{
  "train_examples": 45211,
  "color_jitter": 0.1,
  "encoder_mlp_ratio": 4,
  "encoder_drop_path": 0.1,
  "encoder_num_experts": 32,
  "decoder_layers": 8,
  "eps": 1e-08
}
Rows from block 3 of the text decoder of a small image captioner, named by matrix and row number. Rows with one number belong to one neuron. Each number is 500 + 40 x the weight over its row's rms, rounded and kept within 0 to 999. All counts start at 0. Numbers have three digits each.
After each neuron's rows are labels from the 100 texts, of 14976, where the neuron reaches its highest value: "tokens" is the input token at the peak. Only what is clearly more common there than usual is listed. The data: photos of plants and fungi (iNaturalist). In brackets: how many of the 100, against the usual share in percent.
# fc1: MLP up (decoder.blocks.3.mlp.fc1.weight, 512x256), inputs 128-255
# fc2: MLP down (decoder.blocks.3.mlp.fc2.weight, 256x512, transposed), outputs 128-255

fc1.488:599586449528505538468553446499481496493512463536448407448476465531532490536435502497508543519446546481547542508491454533423518532532582528482498407482485532484504540502531521505476464493552494558498499524443446434466452497506542494457580500474460529575466491537450517420564461483535490527547535516502526375497569593500457579488535444470512492458450530529512511541484466556505517560504
fc2.488:533538524556565623425466522446482420510493514542491484506499477507501520522418389522469465493544411474502472466422536524536460475522568463510516522535523538467551538509539473562530516543452529508440522484490526541537492553528522437476460505460497446510515507469487497458516527473486454516497543446443529584499512486435456506487521484532518449565537479499514453582475546435491488524422
tokens: "<end>" (41 vs 5.8); "euonymus" (25 vs 0); "the" (15 vs 0.1)

fc1.253:495570527557440516463482582508508533583532534492528472524449508528460504493466511488591435446532492514441578449463518527531457521449535442514437483565498520517532502405544450521485493555522536466469501528481436425472532461525494551442519473515469523493509491546510507548548550497510537548459481482518491479470471469528453457508504499485483594476499441450463531479477496512543503483481
fc2.253:482458612496516471516445480467504513484498519534480502495449486464494493478512492531482479551490507523580509540525437536542520467488524467613494457474481493451483510577478536501573525522485480520530466561447494465429517552516475456468458534593528546470497525479421501566514464551542461488478548499578424586461485473452523482544536543491523474501471495487559467522525486464543529563475
tokens: "order" (81 vs 5.8); "<end>" (19 vs 5.8)

fc1.30:475581480468492546506547474513555528496520498482482454416444504531519526474477540446543474532554484458516524518552504467525509478524572511488508556518425512551549512495511433446507520499501549457497487575494523448568470511528546605549536485471517499499491466477536474445569522538559488508514472494453482411403504557500469532512469520507529465494473473539433532511534484457466505554438
fc2.30:499465470474448460546527466553543469524434545449535453494569598544507533445508453489546518484473530560499559502498481530514449462487515451571491482535500477541444453498511482501472515455445446452539495472525513483535489448468443482486570520443468477473493508525530494472560444490485483608506520546588429506451483526514479595609455519502493536524453538562451518494457530513525530563459
tokens: "(" (46 vs 5.7); "-" (40 vs 1.5); "matteuccia" (14 vs 0)

fc1.468:507534471527402517515559448535543512520460522511518477458468481472470547494514425552578501484427550423415515527508422521477532486439546505520518527496449541529518530495493515517532473465507555466520572509510488476499453490433497517480522415522542473409458494493519515521538494416491519498538523521522481457482558506419516526430550417512458568581507530473450496441534569450498451460543
fc2.468:488484467456535475472500523529453472541448520522512440468490442463543520477517528477466510505422473581494422482429595459506438514544517494512467495525519463431470465482554493486552506481499524600555504525543503529458532511447481488519465434520538532510571435524528556469485540448535522507435455475492458494490483513505471516490567524487492459524420439499533498550516444572460489408480
tokens: "-" (27 vs 1.5); "hairy" (19 vs 0); "common" (19 vs 0.4); "kalmia" (11 vs 0)

fc1.233:535539515417431575462546524537465531476470476493539519517530518535468510519515508490465490468478557432488506492502503480488564522576528561518526509520479392449530504474428496453466443525522471528518514513494463476500534584470453528491471540531456394504498437555563551546532467503520534520467465490560423438461517492399550488488491449522507498515508527505510514500549513537517474525514
fc2.233:476510520513434503598560481512543503449445501445491548518559468525408494502501434478487485471487488505497434522489531510532545507536527455465552509507491473535462528517492535482548496588523466529492462448509491461504529536419502516508479519509491435454474480444469502548479527510519461508447534557609441483514541493538482536500572513545619502497528500547549512515507468495473524492447
tokens: "white" (88 vs 0.1)

fc1.502:523466500601534564453454495494502405539485505462452515447538515453465447477497513513546596436523516549479516388505479469504478457485468552478584439464534484517507487450495493519471492443537428505462457415471537481526521541492497531438559541547518500503490510483475484480636535498548458490560477470500620482476544497443519532499507504498508523511526512552477568415598494573508454521532
fc2.502:506540543507494461520557486481515518466525521507472417559508546519537509482521459434446504546495483474494466517482552455480503474496579475557470545584502441474503527508479538513457568494521570494507528543478484510512473529451515468543488474485507473503509501456573502526497452516508528494500521379507417486508537507547512449517498471546536513480470418514487458433413509524456523513398
tokens: "<end>" (90 vs 5.8)

fc1.498:474526461489488430493469478514487569568537560475479487540508507465514435508443485524474512412446543501442530575472481516483559539439509503520478505523575514515537539446473539494435496561481540382540559536516433515516470579410491490516536522524536450547512598448489547563510454537485537530550521555497465457565479528463493482453476466444498504520557535427496541486491500510503480458541
fc2.498:434489429478497513483480506546535525510529498499530475423517535482644522473471484491543564447424482512480556437523524516516529484477557460609461446514547463508493541416453459460475425510507463471520515544506488474456485527515463472456518514542483477523494418595518515511519486554514488542506433485503477500503424453471500522488490466525422583532559521553537442565500555500519460526532
tokens: "quercus" (27 vs 0.1); "spiraea" (26 vs 0); "bidens" (19 vs 0); "cottontop" (15 vs 0)

fc1.349:457459430512538462477543430495567549430477456530449495447459499483493435497494441480472475595473576538491522482601502528466521493479511483460476568475550472473551546460516537501580481486481492438484476549521468479452506512481512524491587461502513518442496578496492531544550512504543512422528483526496537442540478562500475478505463465530558438548550478575494508475528644507534500534537
fc2.349:519435452511417529457492467537555558410516477507478484517480490485518449502520437501492523482471438457489493498561519485432509558508522465541547532456527415459496622486532434552511452556535470483418487475449540543442496444489521519435569494504482519510497520550478500563528557481455538445538510491448539486488483445450485521501485567510406495567517508527443496538531541469510520554456
tokens: "," (100 vs 17.5)

fc1.203:556576516521496506461507539444466539480492527516445567461462552576534477536545495440496473558488572453468556419486481433488495461454455460452559475564488501587518482486503471491490460509497558519486474556503537449490564493519468603518460418488478550559464475514586455492482494475488432586498460527428516509490516471509433439580521478509512529534497533504460531435526484547549485423538
fc2.203:544476555495492482527486491502503548513446458447526519552512550499501517488538555516447472492496494523472505485502401471524496480429481456473616523465506502519484513435436475497453510491536602502571536546474492454470557572574546509533495438502504518614482507505526469478458471503445502523469517466483509456514482566512512571559460519478509511544502510471501545482425467534545504482503
tokens: "dogwood" (26 vs 0); "soldier" (17 vs 0); "elder" (10 vs 0.1); "goldenrod" (8 vs 0)

fc1.223:532526522496481472481491492509514531445498493500418535496471497505535502468508558451489487530492555492440512558606416465475499540471537467472556526517495503514545432496552500518479515505449512522436461574471519400480540475521507580469430466507463524512460532450467508513544462526479479518524564474505543426537573570504487513528499435479513557561554482438467509390466557531460474474550
fc2.223:579436516539491529474450491520516546498477478479544482515526575439465478437477518512449549497415482520481574543535439531504483526491530474547538537450488432512511594449414426506488451503532522526529446498472575415464574492505490477506518433522543550607441489545574480547468514535425378544515454542554516437488454496502474534581450527450464497513478541544541485526462520532548484576457
tokens: "dogwood" (39 vs 0); "valerian" (28 vs 0); "fig" (7 vs 0)

fc1.69:565438572488498528535534454584541551507490495529560522480471495494552494398559510409528538507529479481493437417532510524507531471515512476479506476442488532535491501553446465520450561484489495482445506539426487526551525529513510512431453471509490490482537495448556484493470520567477544502568499562500466446482496567485544527568458494551632430521532551557495436497428554514446525466462
fc2.69:513446529515586556428436527593507460499530486527539533517473540531537556458489523510448512497476518533548538447443517546516539534495489514568431460415442518462443441508529504443496536426501513543465507423554548448521502439504497495491466481494517498502433483509479528514481458550482501538523419445560512480454553465503532510504531528531449565587455509497517470474481504498530555545557
tokens: "pink" (40 vs 0); "-" (24 vs 1.5); "silverleaf" (15 vs 0); "climbing" (9 vs 0)

fc1.128:496438505529480465453513486577475468448496512425438508516535562527468538443480491528494476478503471575401531519491434547505472500448518553486519491522564475549510499479467470448491454503542538402502492515514472471534559548476533543402541453516503529493525449514517426553474491487564455465503470559505555530513542530496509483527510450490580506482511554526499494530499477510464390429500
fc2.128:532479620558538476433499555516438586448534483519467539455578505517485440513522517540461519457538494572498547508457508534478498481530502463546503553541439415443511485515447534543529569503513521578585513540466519517580411519546599491521442491499544508527499493460527500486474430476590424471468515505501496511491529501523496460448443494484517476534475454545491484508423469459518455530544
tokens: "<end>" (100 vs 5.8)

fc1.29:473466437549452534447526437550508524569497527490458491388480472483417473474525435412495576480535509509505493496516451524522559494539472441490446520517472522510464516469481475441502464512456568453449516536501521542491554523509567512505531521492456466554511508524581526418584462466484500470591507491457463460509552540476512581541474466491520427453506543502519539477501575609469530447521
fc2.29:487423479504491433550485504535495498541504494448441505488512493454474439434490438511510534437544498466469460514475510488496558533466462420518493460509553444542423596533467519529552495541557447453461457496480519541428511519437475522492501552488481537556501463489447518446483458480487540557449518535514527561503533519555508532518568512461484467543503523514550504532496512559493588497488
tokens: "pink" (40 vs 0); "poison" (32 vs 0); "false" (26 vs 0)

fc1.365:521508474496546518457590447515585529439477551536478470452446505447530476494529436506518507536445542532526516430541455553485493525527438498520599547487535514551519438534505482507482489446507444492377468534559482446551581458461502513468561434507515533464503525502506469472539491505557448524545521468522555471501477555477552446503480403532493496570503538458477536434522563530542461501488
fc2.365:518471503521522482469457515532527494497512478445482528531497481469493531511466457480462508513520510491539471536455531468471499484470518547517490485526446437471505539459475543503525554507510535501568499558475480521534451531493563441513440502455501477519520510493529548507483498459459503463476434279500494501561545448539518483542537508550473527460478481495532493487473467484506535538450
tokens: "class" (92 vs 5.8)

fc1.499:481485520462542419527487413466502481458499537469472430521525599561442481434480483487402516500503497479535429495526463528518529522568413522451602553519526511481553516470473463526478551505451479563446522551504550492608514473499501436473453568472457492502542506501523476520486518529531479554513499477512541465550518522532535482479489508491503521493549526478489570436475455506533483510510
fc2.499:459578526480487549475454505449471519500528484477533460399447448509583505451462471461502483570450413523514539499504548543461448562521540470548516443532475483411522469520503482477531535460537547535526501554512600551489510485525522495512485551478547466556466422507500549460447505569547555460518528414504501448441469469487420519468504526512464456485477522488568432553529497524479516475526
tokens: "-" (40 vs 1.5); "solomon's" (17 vs 0); "(" (15 vs 5.7)

fc1.186:547606505508563579473468485502484520513572519511432500420436500473506492503460432536533476521558557452516442511517466494484484479513479417491538449450447501533521464494496454501460553522526599504511584510547434482458454560512540471540527544563470510454473481522524500576495472480445555441510504569533537503513495487549490486524470477508599524546525425514466594500505501486437461456549
fc2.186:537593498550574529549505524476451500495520473597494509510499443476416518467463505445519419550508449461586463480490554466470504519481545463522498513470483441462499471535487497477518584536466510495575559548525399543403440490525468503536517598505513476463485519459454555490456536553467480452478495534509494455504511470470544472498555502476513408498471411459500509553512510445485490525482
tokens: "small" (28 vs 0); "mountain" (25 vs 0); "screw" (21 vs 0); "running" (12 vs 0)

fc1.418:508583497516493562513461532538465519527457482485532533495499503605484418526473445545468524517535495515395542494464457493459466506496507528443544589465530512608581510480552496544447495514485481484492506540500489446493492579509544598515473454524492471489600512485556508516519504505450467560500359525467502462500514516507461475432490459438573457542533462513505561510549462496514473502479
fc2.418:476469443473517594551505494523470452465503449446498536535593535509541419455491555565511524466417502461486502481503522468448529514502507450509528484449518497498465572519539481579480568495467506459498434515481535502488484510485532549482480499516556564459530533526557454485538535527417447555482488548464435498458535477527485461443489520490576523438475578545518430531537483541525486584447
tokens: "obtusifolius" (31 vs 0); "epigejos" (21 vs 0); "polymorpha" (8 vs 0); "excelsior" (8 vs 0)

fc1.344:527496451529542460457513440522449461529470530482514458431517464474507488510461456501477494536487560476522534446569380488524407549535482453532552513501479513606484439495478544488523474508522531479493498514505507467576470548481515482450484594603549542482503504519487443512529522463437528467503475503496558413518526487471569551565552549570549477453481500493445428503504482539462495481527
fc2.344:556454500424474507564498548452506439554491544550461536529474491465510547495436578454521545508441521486491519541550474545561570441471481504508538467500472443440505505499485471484469485536482506520549494553439499514436545494450457521447519523492574505536584432493498501447468543508491505495478481489485493541487474471387464489479475457539511442440539431476499460587506502531547468546399
tokens: "," (80 vs 17.5); "hesperis" (20 vs 0)

fc1.187:491483549408458543491574480523518541516570540439541491483488540552491451485622439465483462544505528558508464474498493474496474413493459465496517480477520477467537447473455504540456504516494504440466483457508494453536532566456507513436466428515416466432522516443513488487499531515516511471432593494487533470519491560509521569539454459519548526557554575470494528423505480565451411519512
fc2.187:555490522484497523538483502446445509460461499470433480539525557483518522471481502555470449491436497484481418588538460433444476493449488490582579517452503414500509519552423526517431491468452462528538512526518501501493523522444468446583522470504511556556516539507565520513457411488503542515512504422556519505480526487567503547587494475526504506465482425517551467508495434503493541488461
tokens: "dogwood" (35 vs 0); "buckthorn" (20 vs 0); "elder" (7 vs 0.1)

fc1.32:440522508483480466515536462493430473501501548510505552476533517471500453549614600487525505515458570484458521481519473443529510445531415495591568566513501491604485475486527462517503475482514472448514523564590489481549481387473509571542495449457479462533501495495557490495527501481474477499524493499504530534510499531453537531478449522486469531558455548455447579471546526457524506488504
fc2.32:534478501506508553505498490527535520487483465461547442545483541456471527474485406487482493529516551463492480566564458460482518537435527496489554476464552471465546484515452516433481497508473586486561520479467451494527527529481527505487541491501502459562595536471515566554518456473516541528526479409503454443490510438515494514488553508580505494525478450534514457468452481511585472484484
tokens: "purse" (23 vs 0); "susan" (18 vs 0); "olive" (15 vs 0); "beggarticks" (14 vs 0)

fc1.134:566516502499517513514518462485499463440488486489501538491511597509539539456560503467473573491420519539515491443495385526521529522512553530531540552588460483494499492476454436441468511478550554521442516459527504516506468526522538441484517533546517465479498502512497496511498453604473554514550451497484467472522491495515574553487473416436545493491502525465480501504489522459566464523534
fc2.134:437475462532549552402482415515402511375441475486494536567496463497576564507520518529526507537466486543512458405515495545465456492544536523549533554521510509503452537457533507438546536478505484514496474453517461612496520519511559518492518542512564418543484477479492556584419523542485490446550527494497496466418490499506424512457552531496548484463536575478549543512534493444466485438503
tokens: "order" (32 vs 5.8); "toxicodendron" (25 vs 0); "ulex" (22 vs 0); "(" (12 vs 5.7)

fc1.180:508516503505524481567535563510557552499554494489443555476510535516543595542484466476463448510535500467471535480396436501529594429456501454510576401535525514507429583498541493481429533526454599474485545544484480458480543458527518567510442450527489507470513496482516478436471468508518488483460485525506520461548539502492454502544480486515477488557525494408430563446522538481486476457530
fc2.180:519427534534459470602469500470519493479465462471549450613485500452465554395502527532471500490392506469502493445533443535493506479501488485534561471456496452501518535504456442508460514487513561474509531602465505518507554558408496513537520476536568507501425494534554485537509519443447425559419459486496504446490461529539469530518491489412493527531488520526499508526425469485510552550491
tokens: "hylocomiaceae" (23 vs 0); "grass" (20 vs 0); "rhytismataceae" (17 vs 0); "asteraceae" (9 vs 0.6)

fc1.168:484497498501519517467486517483588475526501501507483512449491565547515427506481559463577542517441451438487465421441464511512536544524498526562547460529450449526493532486535509437452490487420550448444529569483448501546475559532597491535526555481500484452483462439551491490519532525498538436520448494579503428474451496523486538454522427432559468493502497503457499504508545540514504550530
fc2.168:507468562527508504518502521463575466473441458457466500514497558528553480507521491526505522467483526550460581521564426544501470525493476456473453421483473508556502467516501495522419485474516476479472467461502460447434465561514426489523465549548491483506455485448537461495496511494491443535585516573552492436503407535545518551504555470458581553569496495565500535510526495447542493530505
tokens: "pink" (40 vs 0); "-" (29 vs 1.5); "wood" (21 vs 0.1)

fc1.197:504526475440499584395494479474413578507514515477473519517483551555488465513495519511533529480549513492477496500477506438477526516441501557455515469537538517512571468461498400509497503521508471511500565496521421479451523458546572596500534473535424461432536526416522490515501572496448515555437558533489465526483531467481540497473478387524487475499533422579478523516468462454475500452524
fc2.197:483529482509482512532493531457507469493527528600493497499456529462456510470557503551546501471433503484525445511489475543529536475439529530556469515497480484333410474513476457493577538450499478502598413482446499507531450483460437514522502550515468473480503519563569539469569493526459581501484523519495482531489473382525514527497482506476489487444534496515561431498530504492530495564479
tokens: "order" (59 vs 5.8); "stinking" (25 vs 0); "belted" (16 vs 0)

fc1.112:496546471503543538497521493552466545513530432526515478496506441488552540481510527461472427436484414477493587538464533480484528471505509529476506439534451504485441583495457480449480517454526530471466531545473496519563516562484508499493542490482532529543529490451531529471502593499494477484463548489467565448476463546544453512496459488503483517489546544470527454491503491515517430417525
fc2.112:523426475489540498476488497522511517495502441471533494488524522479484441446507476479450486459370457489491494571547536478536488585478475526443545471492483456498574534533436483556559550446573496522555445409520551495460563562492498477533475522533510626554503495472534497452562524499514514544522530560479522435401519525537548475510460474509540520489392474512485509472479529520537490503515
tokens: "bladder" (30 vs 0); "calluna" (25 vs 0); "family" (19 vs 5.8); "barbarea" (11 vs 0)

fc1.57:470558499479517516493490484564542557498515514518448411446504461585489543413480521483510485547611502472554449494544461485476531530507469482468520542515442484538580506451455518451441551562481488525476555512491485518505466525541563568476497557463451462492507514505547458489557491484499537468502500472520485503416503491527595435445458500524551443431541466449469473509622551517452499530470
fc2.57:515512445484480433563517496477551550493507585482482480543501531513493511477489430544482475502517446470492473509512486534468480514479467499490488521474538508490513523565472482532507515527522455517546474548514478490503501486418424478509568504561496481474435500448538455454549430533529462510505530536502500532489522534437536512462489487478525553514445508548440527509559509427598473455405
tokens: "pink" (40 vs 0); "-" (37 vs 1.5); "leucadendron" (18 vs 0)

fc1.15:564484492575520437498544484473488446454478484554455615536486558589513424444508537489515523468570541515518542463444461485540484495498434517496521455542476542525525478481500508546517532511553534509470540480503574497502520467471455492508519509527468554591558523479539469405492506521517484513528495493432532495427426431438594529504466544523506489513513443518494556444493529476524489546472
fc2.15:480530463521503542490528466509538434481518508395564459435529429515622455507471514461500473437489473595534498482436538456465463535501553475532450497495460411461493494535537571545559571459557498522509521507505493502443558477516471518519455495507546499506478481414530535523530499530555520486464527553488534523409508535457525519491474516492446479455454519528521466551491478521432545455463
tokens: "<end>" (83 vs 5.8); "(" (17 vs 5.7)

fc1.42:464477507479485518474479525531462493543472610490453564564521510499569469454476565497510572462430501563527505491549471471503479555572540533565535442450451513538468489515503482471450509444478549559408458580496550448564496544513477560440584489475466527454451577565481482503549483501494545573469531487531479415513498504528478491453488584471510586525493444443438485470524473490553545500573
fc2.42:563551516482482550594480445514505472548536487474513484415603517482484528488434465529459508458531457538502399469507525524472456561561463544492473422542514519486509556490386488489554473483518479499473426529460443515450502533568508489497452530507462516527502475460569500510485492494528468471474574446469527491558491538497463460450490557485523445536468527555496474600465487503524469506460
tokens: "(" (47 vs 5.7); "lady's" (34 vs 0); "-" (16 vs 1.5)

fc1.70:551473505506470438450459569506523545493441499491520540526471482478539534524549520499480550549462501480488541462528464450506483503540448550533425468506442502552547477478534509468474472453526511491501525479543539500537582528469583494493528441526387530418451493423488509494558541546484453525476530478449534512502438549567484587521552515411515506516542424488483639478505522461483540473516
fc2.70:479471511522478562500534524502488493512565450471503539527494437504443491448504440490499456485604559495482468504563465534404531514423478460569470473504496476498519545519469463541551496532498533468636454449556422468517472519529508456516514535403528547589481533533509503557525498484454527501488527478555502499534498494457497448527545524508492462546451568521523474507564510515557494507440
tokens: "white" (18 vs 0.1); "<end>" (16 vs 5.8); "european" (13 vs 0); "creeping" (7 vs 0.1)

fc1.55:558486451489546487495569504484481526513479571480545455533523524570500424554480454525500450522479449453541551497465497486427486530547534452524444526458473490504458551481416492480545496474451498493476525496496428500481538559536529476518481534463497469507461442522565514486467434518500480509559495580472508531497451580453464500545495481430594467502446491569462537484521535503542511502542
fc2.55:435485511465577558428527556465490524524490521479473497495480489460468540517477449446458443513522434497495492501481505435496449481509476469473511525478464528538538528524493538501542538488469412509474534455451540452454527434508482454541448479495474479526563588442511519453506526521545609524522522478438592552519546402519478483477522474538493554495561474511467477487532491476525539486524
tokens: "order" (55 vs 5.8); "family" (31 vs 5.8); "vine" (12 vs 0)

fc1.237:486534457549496471523506512530535499529429540420524491468430483553542553501458526503534466457520520410494562530488421502500577457537548469529485456442484480500458518531447476451532473429498589506458512501445467466558524482484548487511532444517449428525473459422482440590545513547461539443455475526505484494484518495554584566544521485563500493526542437494541517455541442514519456488513
fc2.237:504488486404512484477463519487461499545485492537498514537443493472489499487482568478550470528550525548508491524513456484457522529550535514504496531495501423471502475567503540471533495449506435616552456460546489487428542504482508470494507471507484520467530497495454544534471480434544508555473496586557499521532541502560578513498483525512547506530472482526560474445568467587482504484498
tokens: "," (92 vs 17.5)

fc1.485:495536466539433495480513498500538558523575513506508514517511568586436430462438468520486502466536514503419501480522435560496478469525524460493479554560492480542588561515499460420477525507510458465466512568488561471489483577498512466471501464483509493507526537511544467582519550532501410497496470574518463492488479565446492483411532442453540484561419514534499528583451446462429437511509
fc2.485:464461502471449512524446501531487499428497520479489557480457441472510499483491506563551520462509504515476454470470538535413462434460456531496582492516492470485542516521481538496407478493509498523502538486423560559488487446503571534504482564464516498464550436520440556491510498534529538513512457497465509408450511445491444514455475458563506517466555491503502453490553513475485521517476
tokens: "-" (33 vs 1.5); "order" (31 vs 5.8); "family" (29 vs 5.8)

fc1.319:468535506512426473486523511531539548463467457455510507509499523468604473517516517480472468576468525508484537502507441435426494500447471501515485435449518484545528494551451499491466488515427479441459529531466447454532528571466493550447545441570463510491482553546548501495493539580492494516486453416480540445497482493482488503520450450466516509586518566471485519463520580560510497453551
fc2.319:540429503480486452521511545485525507516500408379452479583500528468526550487465570548454489495446447508519580445498463530505470509412504496505540502459456505478485487460513478470427482522557514491476528495483509451451567542571438500536530408468497541566479524559475465450479480454504508568471527550506507522542467501463509520528514540422498522500446517496541519522540545565520531486465
tokens: "dogwood" (26 vs 0); "salsify" (15 vs 0); "goldenrod" (12 vs 0); "hazel" (11 vs 0)

fc1.151:531511524470543398430552513543480462464525446539462482512441533539509536512535496544440558427415511421548464494502465497501527510484582531474466483477499514519461480457508488454514478567499510513433515551474541414565493480518473483445473509509451477415435461523407465562582545554499498540593418529547506391470542518465494553488421458487521536512452491458476532455503484498506535423537
fc2.151:546534530505462448502518440447478499565538496529437485441502563482453488554457486528502516494492438535511504486516462525509470573507523532502418431509444542484541517527475502485569481521500463516517472537506448475444525483512537472492476478485487520522458448478528483526407487500547502507531543540420500588577556517482522439533515528463483446481475510498555519473494472479498431469460
tokens: "(" (94 vs 5.7)

fc1.212:505479451459574543505468509465448475492588503437520467512438503473468445510485518534532466560512528501455465459561544546495530461489454484549525427494538497485466524461499444490478507515450596463580512534480490502525401468517545503493494521544498501493534537464476495496472472531516558498480437513429493545456454557446460470471455532488519486483499491465535458418491542503512439488542
fc2.212:551583587464469446539478545447498509472512504468520468452493559456509549458491482559476499473495551487461465457437464518524471505510478562452472510490474469502486447460511562440550504519575521488538480552483553426491483550556477490568481509475505466523436499431559528473485528492506527431514457554436571502485482498502534488453511578533459476518466442416511502590491565484479469491539
tokens: "order" (63 vs 5.8); "prickly" (15 vs 0)

fc1.150:488474458453529471559494459552459525540508535519493457463497448556488463525564506533517464452449539493418456519526525597524484434450460525471488502436486456542489473446505463538452491545549480525496542454441465418504604582456495518445475518521528493536585573534453460471522524517487537492520454530437496472517487522389498520478522490456428464471592529438480542482524551536466509510507
fc2.150:478418529552523468495495495430478555548580568561429470553519482462594604470516549426472464509481476487501421440524496473525539510545603506507455473501484459504470452532508482489471553560507517515505496602500431478563553512512519510495454501500471518575492435523474496503434476509480534518476528533471488517504442565498521447538558502508452445507457425514536464587529509555498514499474
tokens: "class" (74 vs 5.8); "(" (14 vs 5.7); "<end>" (12 vs 5.8)

fc1.191:531423485586478447479521482490573566513494510513450497430475482548417538518506459507473482507521554528500510441549480471516519573453448548548519494556501498532485471481552548499487474563531542494448504499537549461416552418499568525515518414441368468469513471516523429515528491489508560572515499497551525506472488462533601552495506468529494547498484449541468501509513591480504496471460
fc2.191:456524435546505488516488474508500534506560459462504492432552478458497490459453516496551429543509496431465536539475544480533501592500549467500403490521581450535523551499446553499551493520541510529476517475540576488501457490489512518478556575578516457475516521408486488463502499504589566505465553542457475511454508500482488387433476535550468551413509498511516457468512552516492586502551
tokens: "class" (70 vs 5.8); "fly" (19 vs 0); "false" (10 vs 0)

fc1.169:431516522565561527492466445530539567548451550525503444583508505489442496495540530510546556506440523488465510491489409533497524450548502495485520519478494514508453578497499571527452439528445490476426502554543487481534516566533453534513498455493556462465526497537558470541503503480533481536495440501509553471509434452494430510493521466519567457509505499502445529525522506498495504452503
fc2.169:523452527477527533436530527505478484529516541523513545489443428410474518456447540451548514500437506446517487548520429450511485530603547451530540540508398508462472511530429512530472464513529498462500425528449471512442490432510485503476480509518542524481503535500518518492477531538565511540533461550465521492528532520524484503500495496506466461446445445596518465568538541533500558584536
tokens: "family" (44 vs 5.8); "(" (38 vs 5.7); "-" (11 vs 1.5)

fc1.352:519526468446527498473503490517457503486516448470486489547454550533540550565514481501572550423461501547449426428507467501453434505457503550493473548476563487514553454460489511487497461583489478522453518532512498484575412539473536528478537497519519523451505526505563479543609454478556451547535589502556452471533554569435485573514499479490476540445518545488525532442533492537512508427513
fc2.352:489551470533493451515541471521517522555477519478457516581506457471450489574490474495480528456456521528485565543476544487494527517505536553530440566459494480489502492495452497442516497459468493532424507472529457448541468508367542448517539459425513502455435451495532506561545485545498410473417522508548456481538478485521504537483532508531577504500465511414601500506541476502504568476552
tokens: "white" (76 vs 0.1); "water" (18 vs 0)

fc1.111:493533416481490504412553489519487489444557521456548512485495432501466505485487527431492433523527532461408494461558510488423473496567545558524511564513478493571538522427458520512472462447449487434518610581567442492503525560519537493483542482493461481473523440446540515499571577556534493444441524539493544490567474542471487466547446482487551486493528482499508515485563566505508507453554
fc2.111:486473488500463555510562483527504512494522497402482530574498459495421444536482471503499488514474532467473523476523507462475561535460512502579545552480468441540485550594520512480492517509532518511509484517501512439555505509397528460480502433485524510479401446485481517562553462517540469438439622592515432504549500503498507495526555511503567504483484496459618512515518516494508531501457
tokens: "white" (71 vs 0.1); "water" (28 vs 0)

fc1.198:514489508497468566528483502544421488489537492490515499550514494467495550478472470452521543496502527513454467500454451459463501464478546519467486528476563506525462510497471496454554549489466522474541535525497455518510469577416522529435487539497396496493536425497587474543537512536546524478469508545426463539528513474540496540451473539494577469550520471479507570489527537510459385499491
fc2.198:565459503452442480515509545479402430483507484565499495532496457498545511474480560516548515524475473475508522568470452560530503520494567499496495502483446521471480565439479511439466476538518531479561505428507481499507469480471464440459545542406482587488546464481465515524512536499537514487464389600559550539455522532503507551548495576512506514522519436429529597517523550476449552544461
tokens: "family" (64 vs 5.8); "xylaria" (16 vs 0); "rhus" (8 vs 0)

fc1.14:521504517495526601446491471548515517453505485551472598554563540574541471549540559482497499521486506477468513420525440467439595542501532482496522510452523534538493498402555472448475499533508452572475542528552484437548457468497534559526521474530502498475520513442476470551510479531473556501486537520524513449545517548410401469516483454532509452441543450499530436474451536510447513567494
fc2.14:585442517556492537523502461489510464476498508509550556536564510545507412511469501508490512506363536519468473454571498452455552518462532487549527476463483502550512533555482498543460486435497517504562427510499553417499484475442511522512484509503520516543467487509545467517515496543427536548456558530473497478516472515545495515547464557517535498467498514517548464483538478600520493518459
tokens: "purse" (27 vs 0); "puffball" (19 vs 0); "struthiopteris" (11 vs 0); "mallow" (10 vs 0)

fc1.368:501524501452455514469464483460480472481507523508474486433520484582553462542533529524552466510539513447521537480513465444503445438464550495440517450510530534473556510493557452437522498464475443533463565560546513426484470532577462538501536476492456505513487486511483503470554529520503500487458448441579504477514528512462522558419485528527483540506519513480446542480616533418425432454550
fc2.368:555475506523457447606435449521514528496507454450485476546556542465529478493499443413472447469449463513418527488479491478484549531439432534521531552495510475518457518525428460547493563529480461524557477571445442546522514476395487437470565497502506497481493491568526547570457410537502513552432553480497499521546539511530517475536493506464508457479471463544484481478513498490563532542474
tokens: "white" (23 vs 0.1); "thyme" (23 vs 0); "field" (22 vs 0.1); "stag's" (15 vs 0)

fc1.159:490605475453381484440531512526515546414531518500560559495491535570498490540501471500544478452594516450543493439534500513520535468508475472464580515510498477510511440521504499483481486574521487453473580514491523414562492527475575503427522546534500519510448528502495503515550517502555524534454455527486467514463486498438487529583484497539548522441526498494520479539443521530525478476451
fc2.159:533495496428521502554517461509505477526507510476493448517538484535493523516491456511456524498538500531511499483475505498489502477486490505516474555505452501486521488456542551451544502465550504482485470474475487582493502507449488469541490496509533508472486425500477516506503485435478464459429523556483368550468465548437567470527519571506560482539560461530555485637559487446537567504503
tokens: "bladder" (27 vs 0); "-" (24 vs 1.5); "sambucus" (23 vs 0.1); "(" (12 vs 5.7)

fc1.393:593559500453495507455485522562585542473592501480502487418503459465559449499501487455520442563474522484428460495493444473482475533518454450428527534452449499530527493505557508536524505479530574479505562519505510467482538507429518491528530476554457530483479471531502512515451460474561570527521496561498526352525452542451531555547514440483548479521465523449472523543541504530476435498468
fc2.393:521514493432554495504548494540521527471530503502497430503489526459526473487483514500510532515488451517549427559555451485524461515527498511575488561505478402489471561501452483417476478475510483524574520401474486418498491460499448436451493466531489517528578430536501525493504524456519483529521543574614449458515481567483561541566487518514508474530464485513488502598550490497462490550449
tokens: "," (100 vs 17.5)

fc1.66:418449531448453571458557492498475524522512526510517561483470503533407518533574564463519514465555509478510480471473487473477556468490445496491533472516522560552495443529473504493492448465467488455434499489514487542527489476537462488426510474491452505463485543455457504547424506500509530551435562424500522512430464564443414556535488450497500550544548590493441523475526591492499498443522
fc2.66:528491475485495525516569486546516498463500407435488430513512549466568426540541529491478487540431521492517443528536547461437440512457495497558496470500440511454527468494440535446504566482480505492513492552495496497560496493477536541502533513483474507585543560545502532528504465507496478491512492442535501499497478480516535449474531518513521514482488468498492491493492489480527562573484
tokens: "<end>" (72 vs 5.8); "snuff" (13 vs 0); "hoof" (10 vs 0)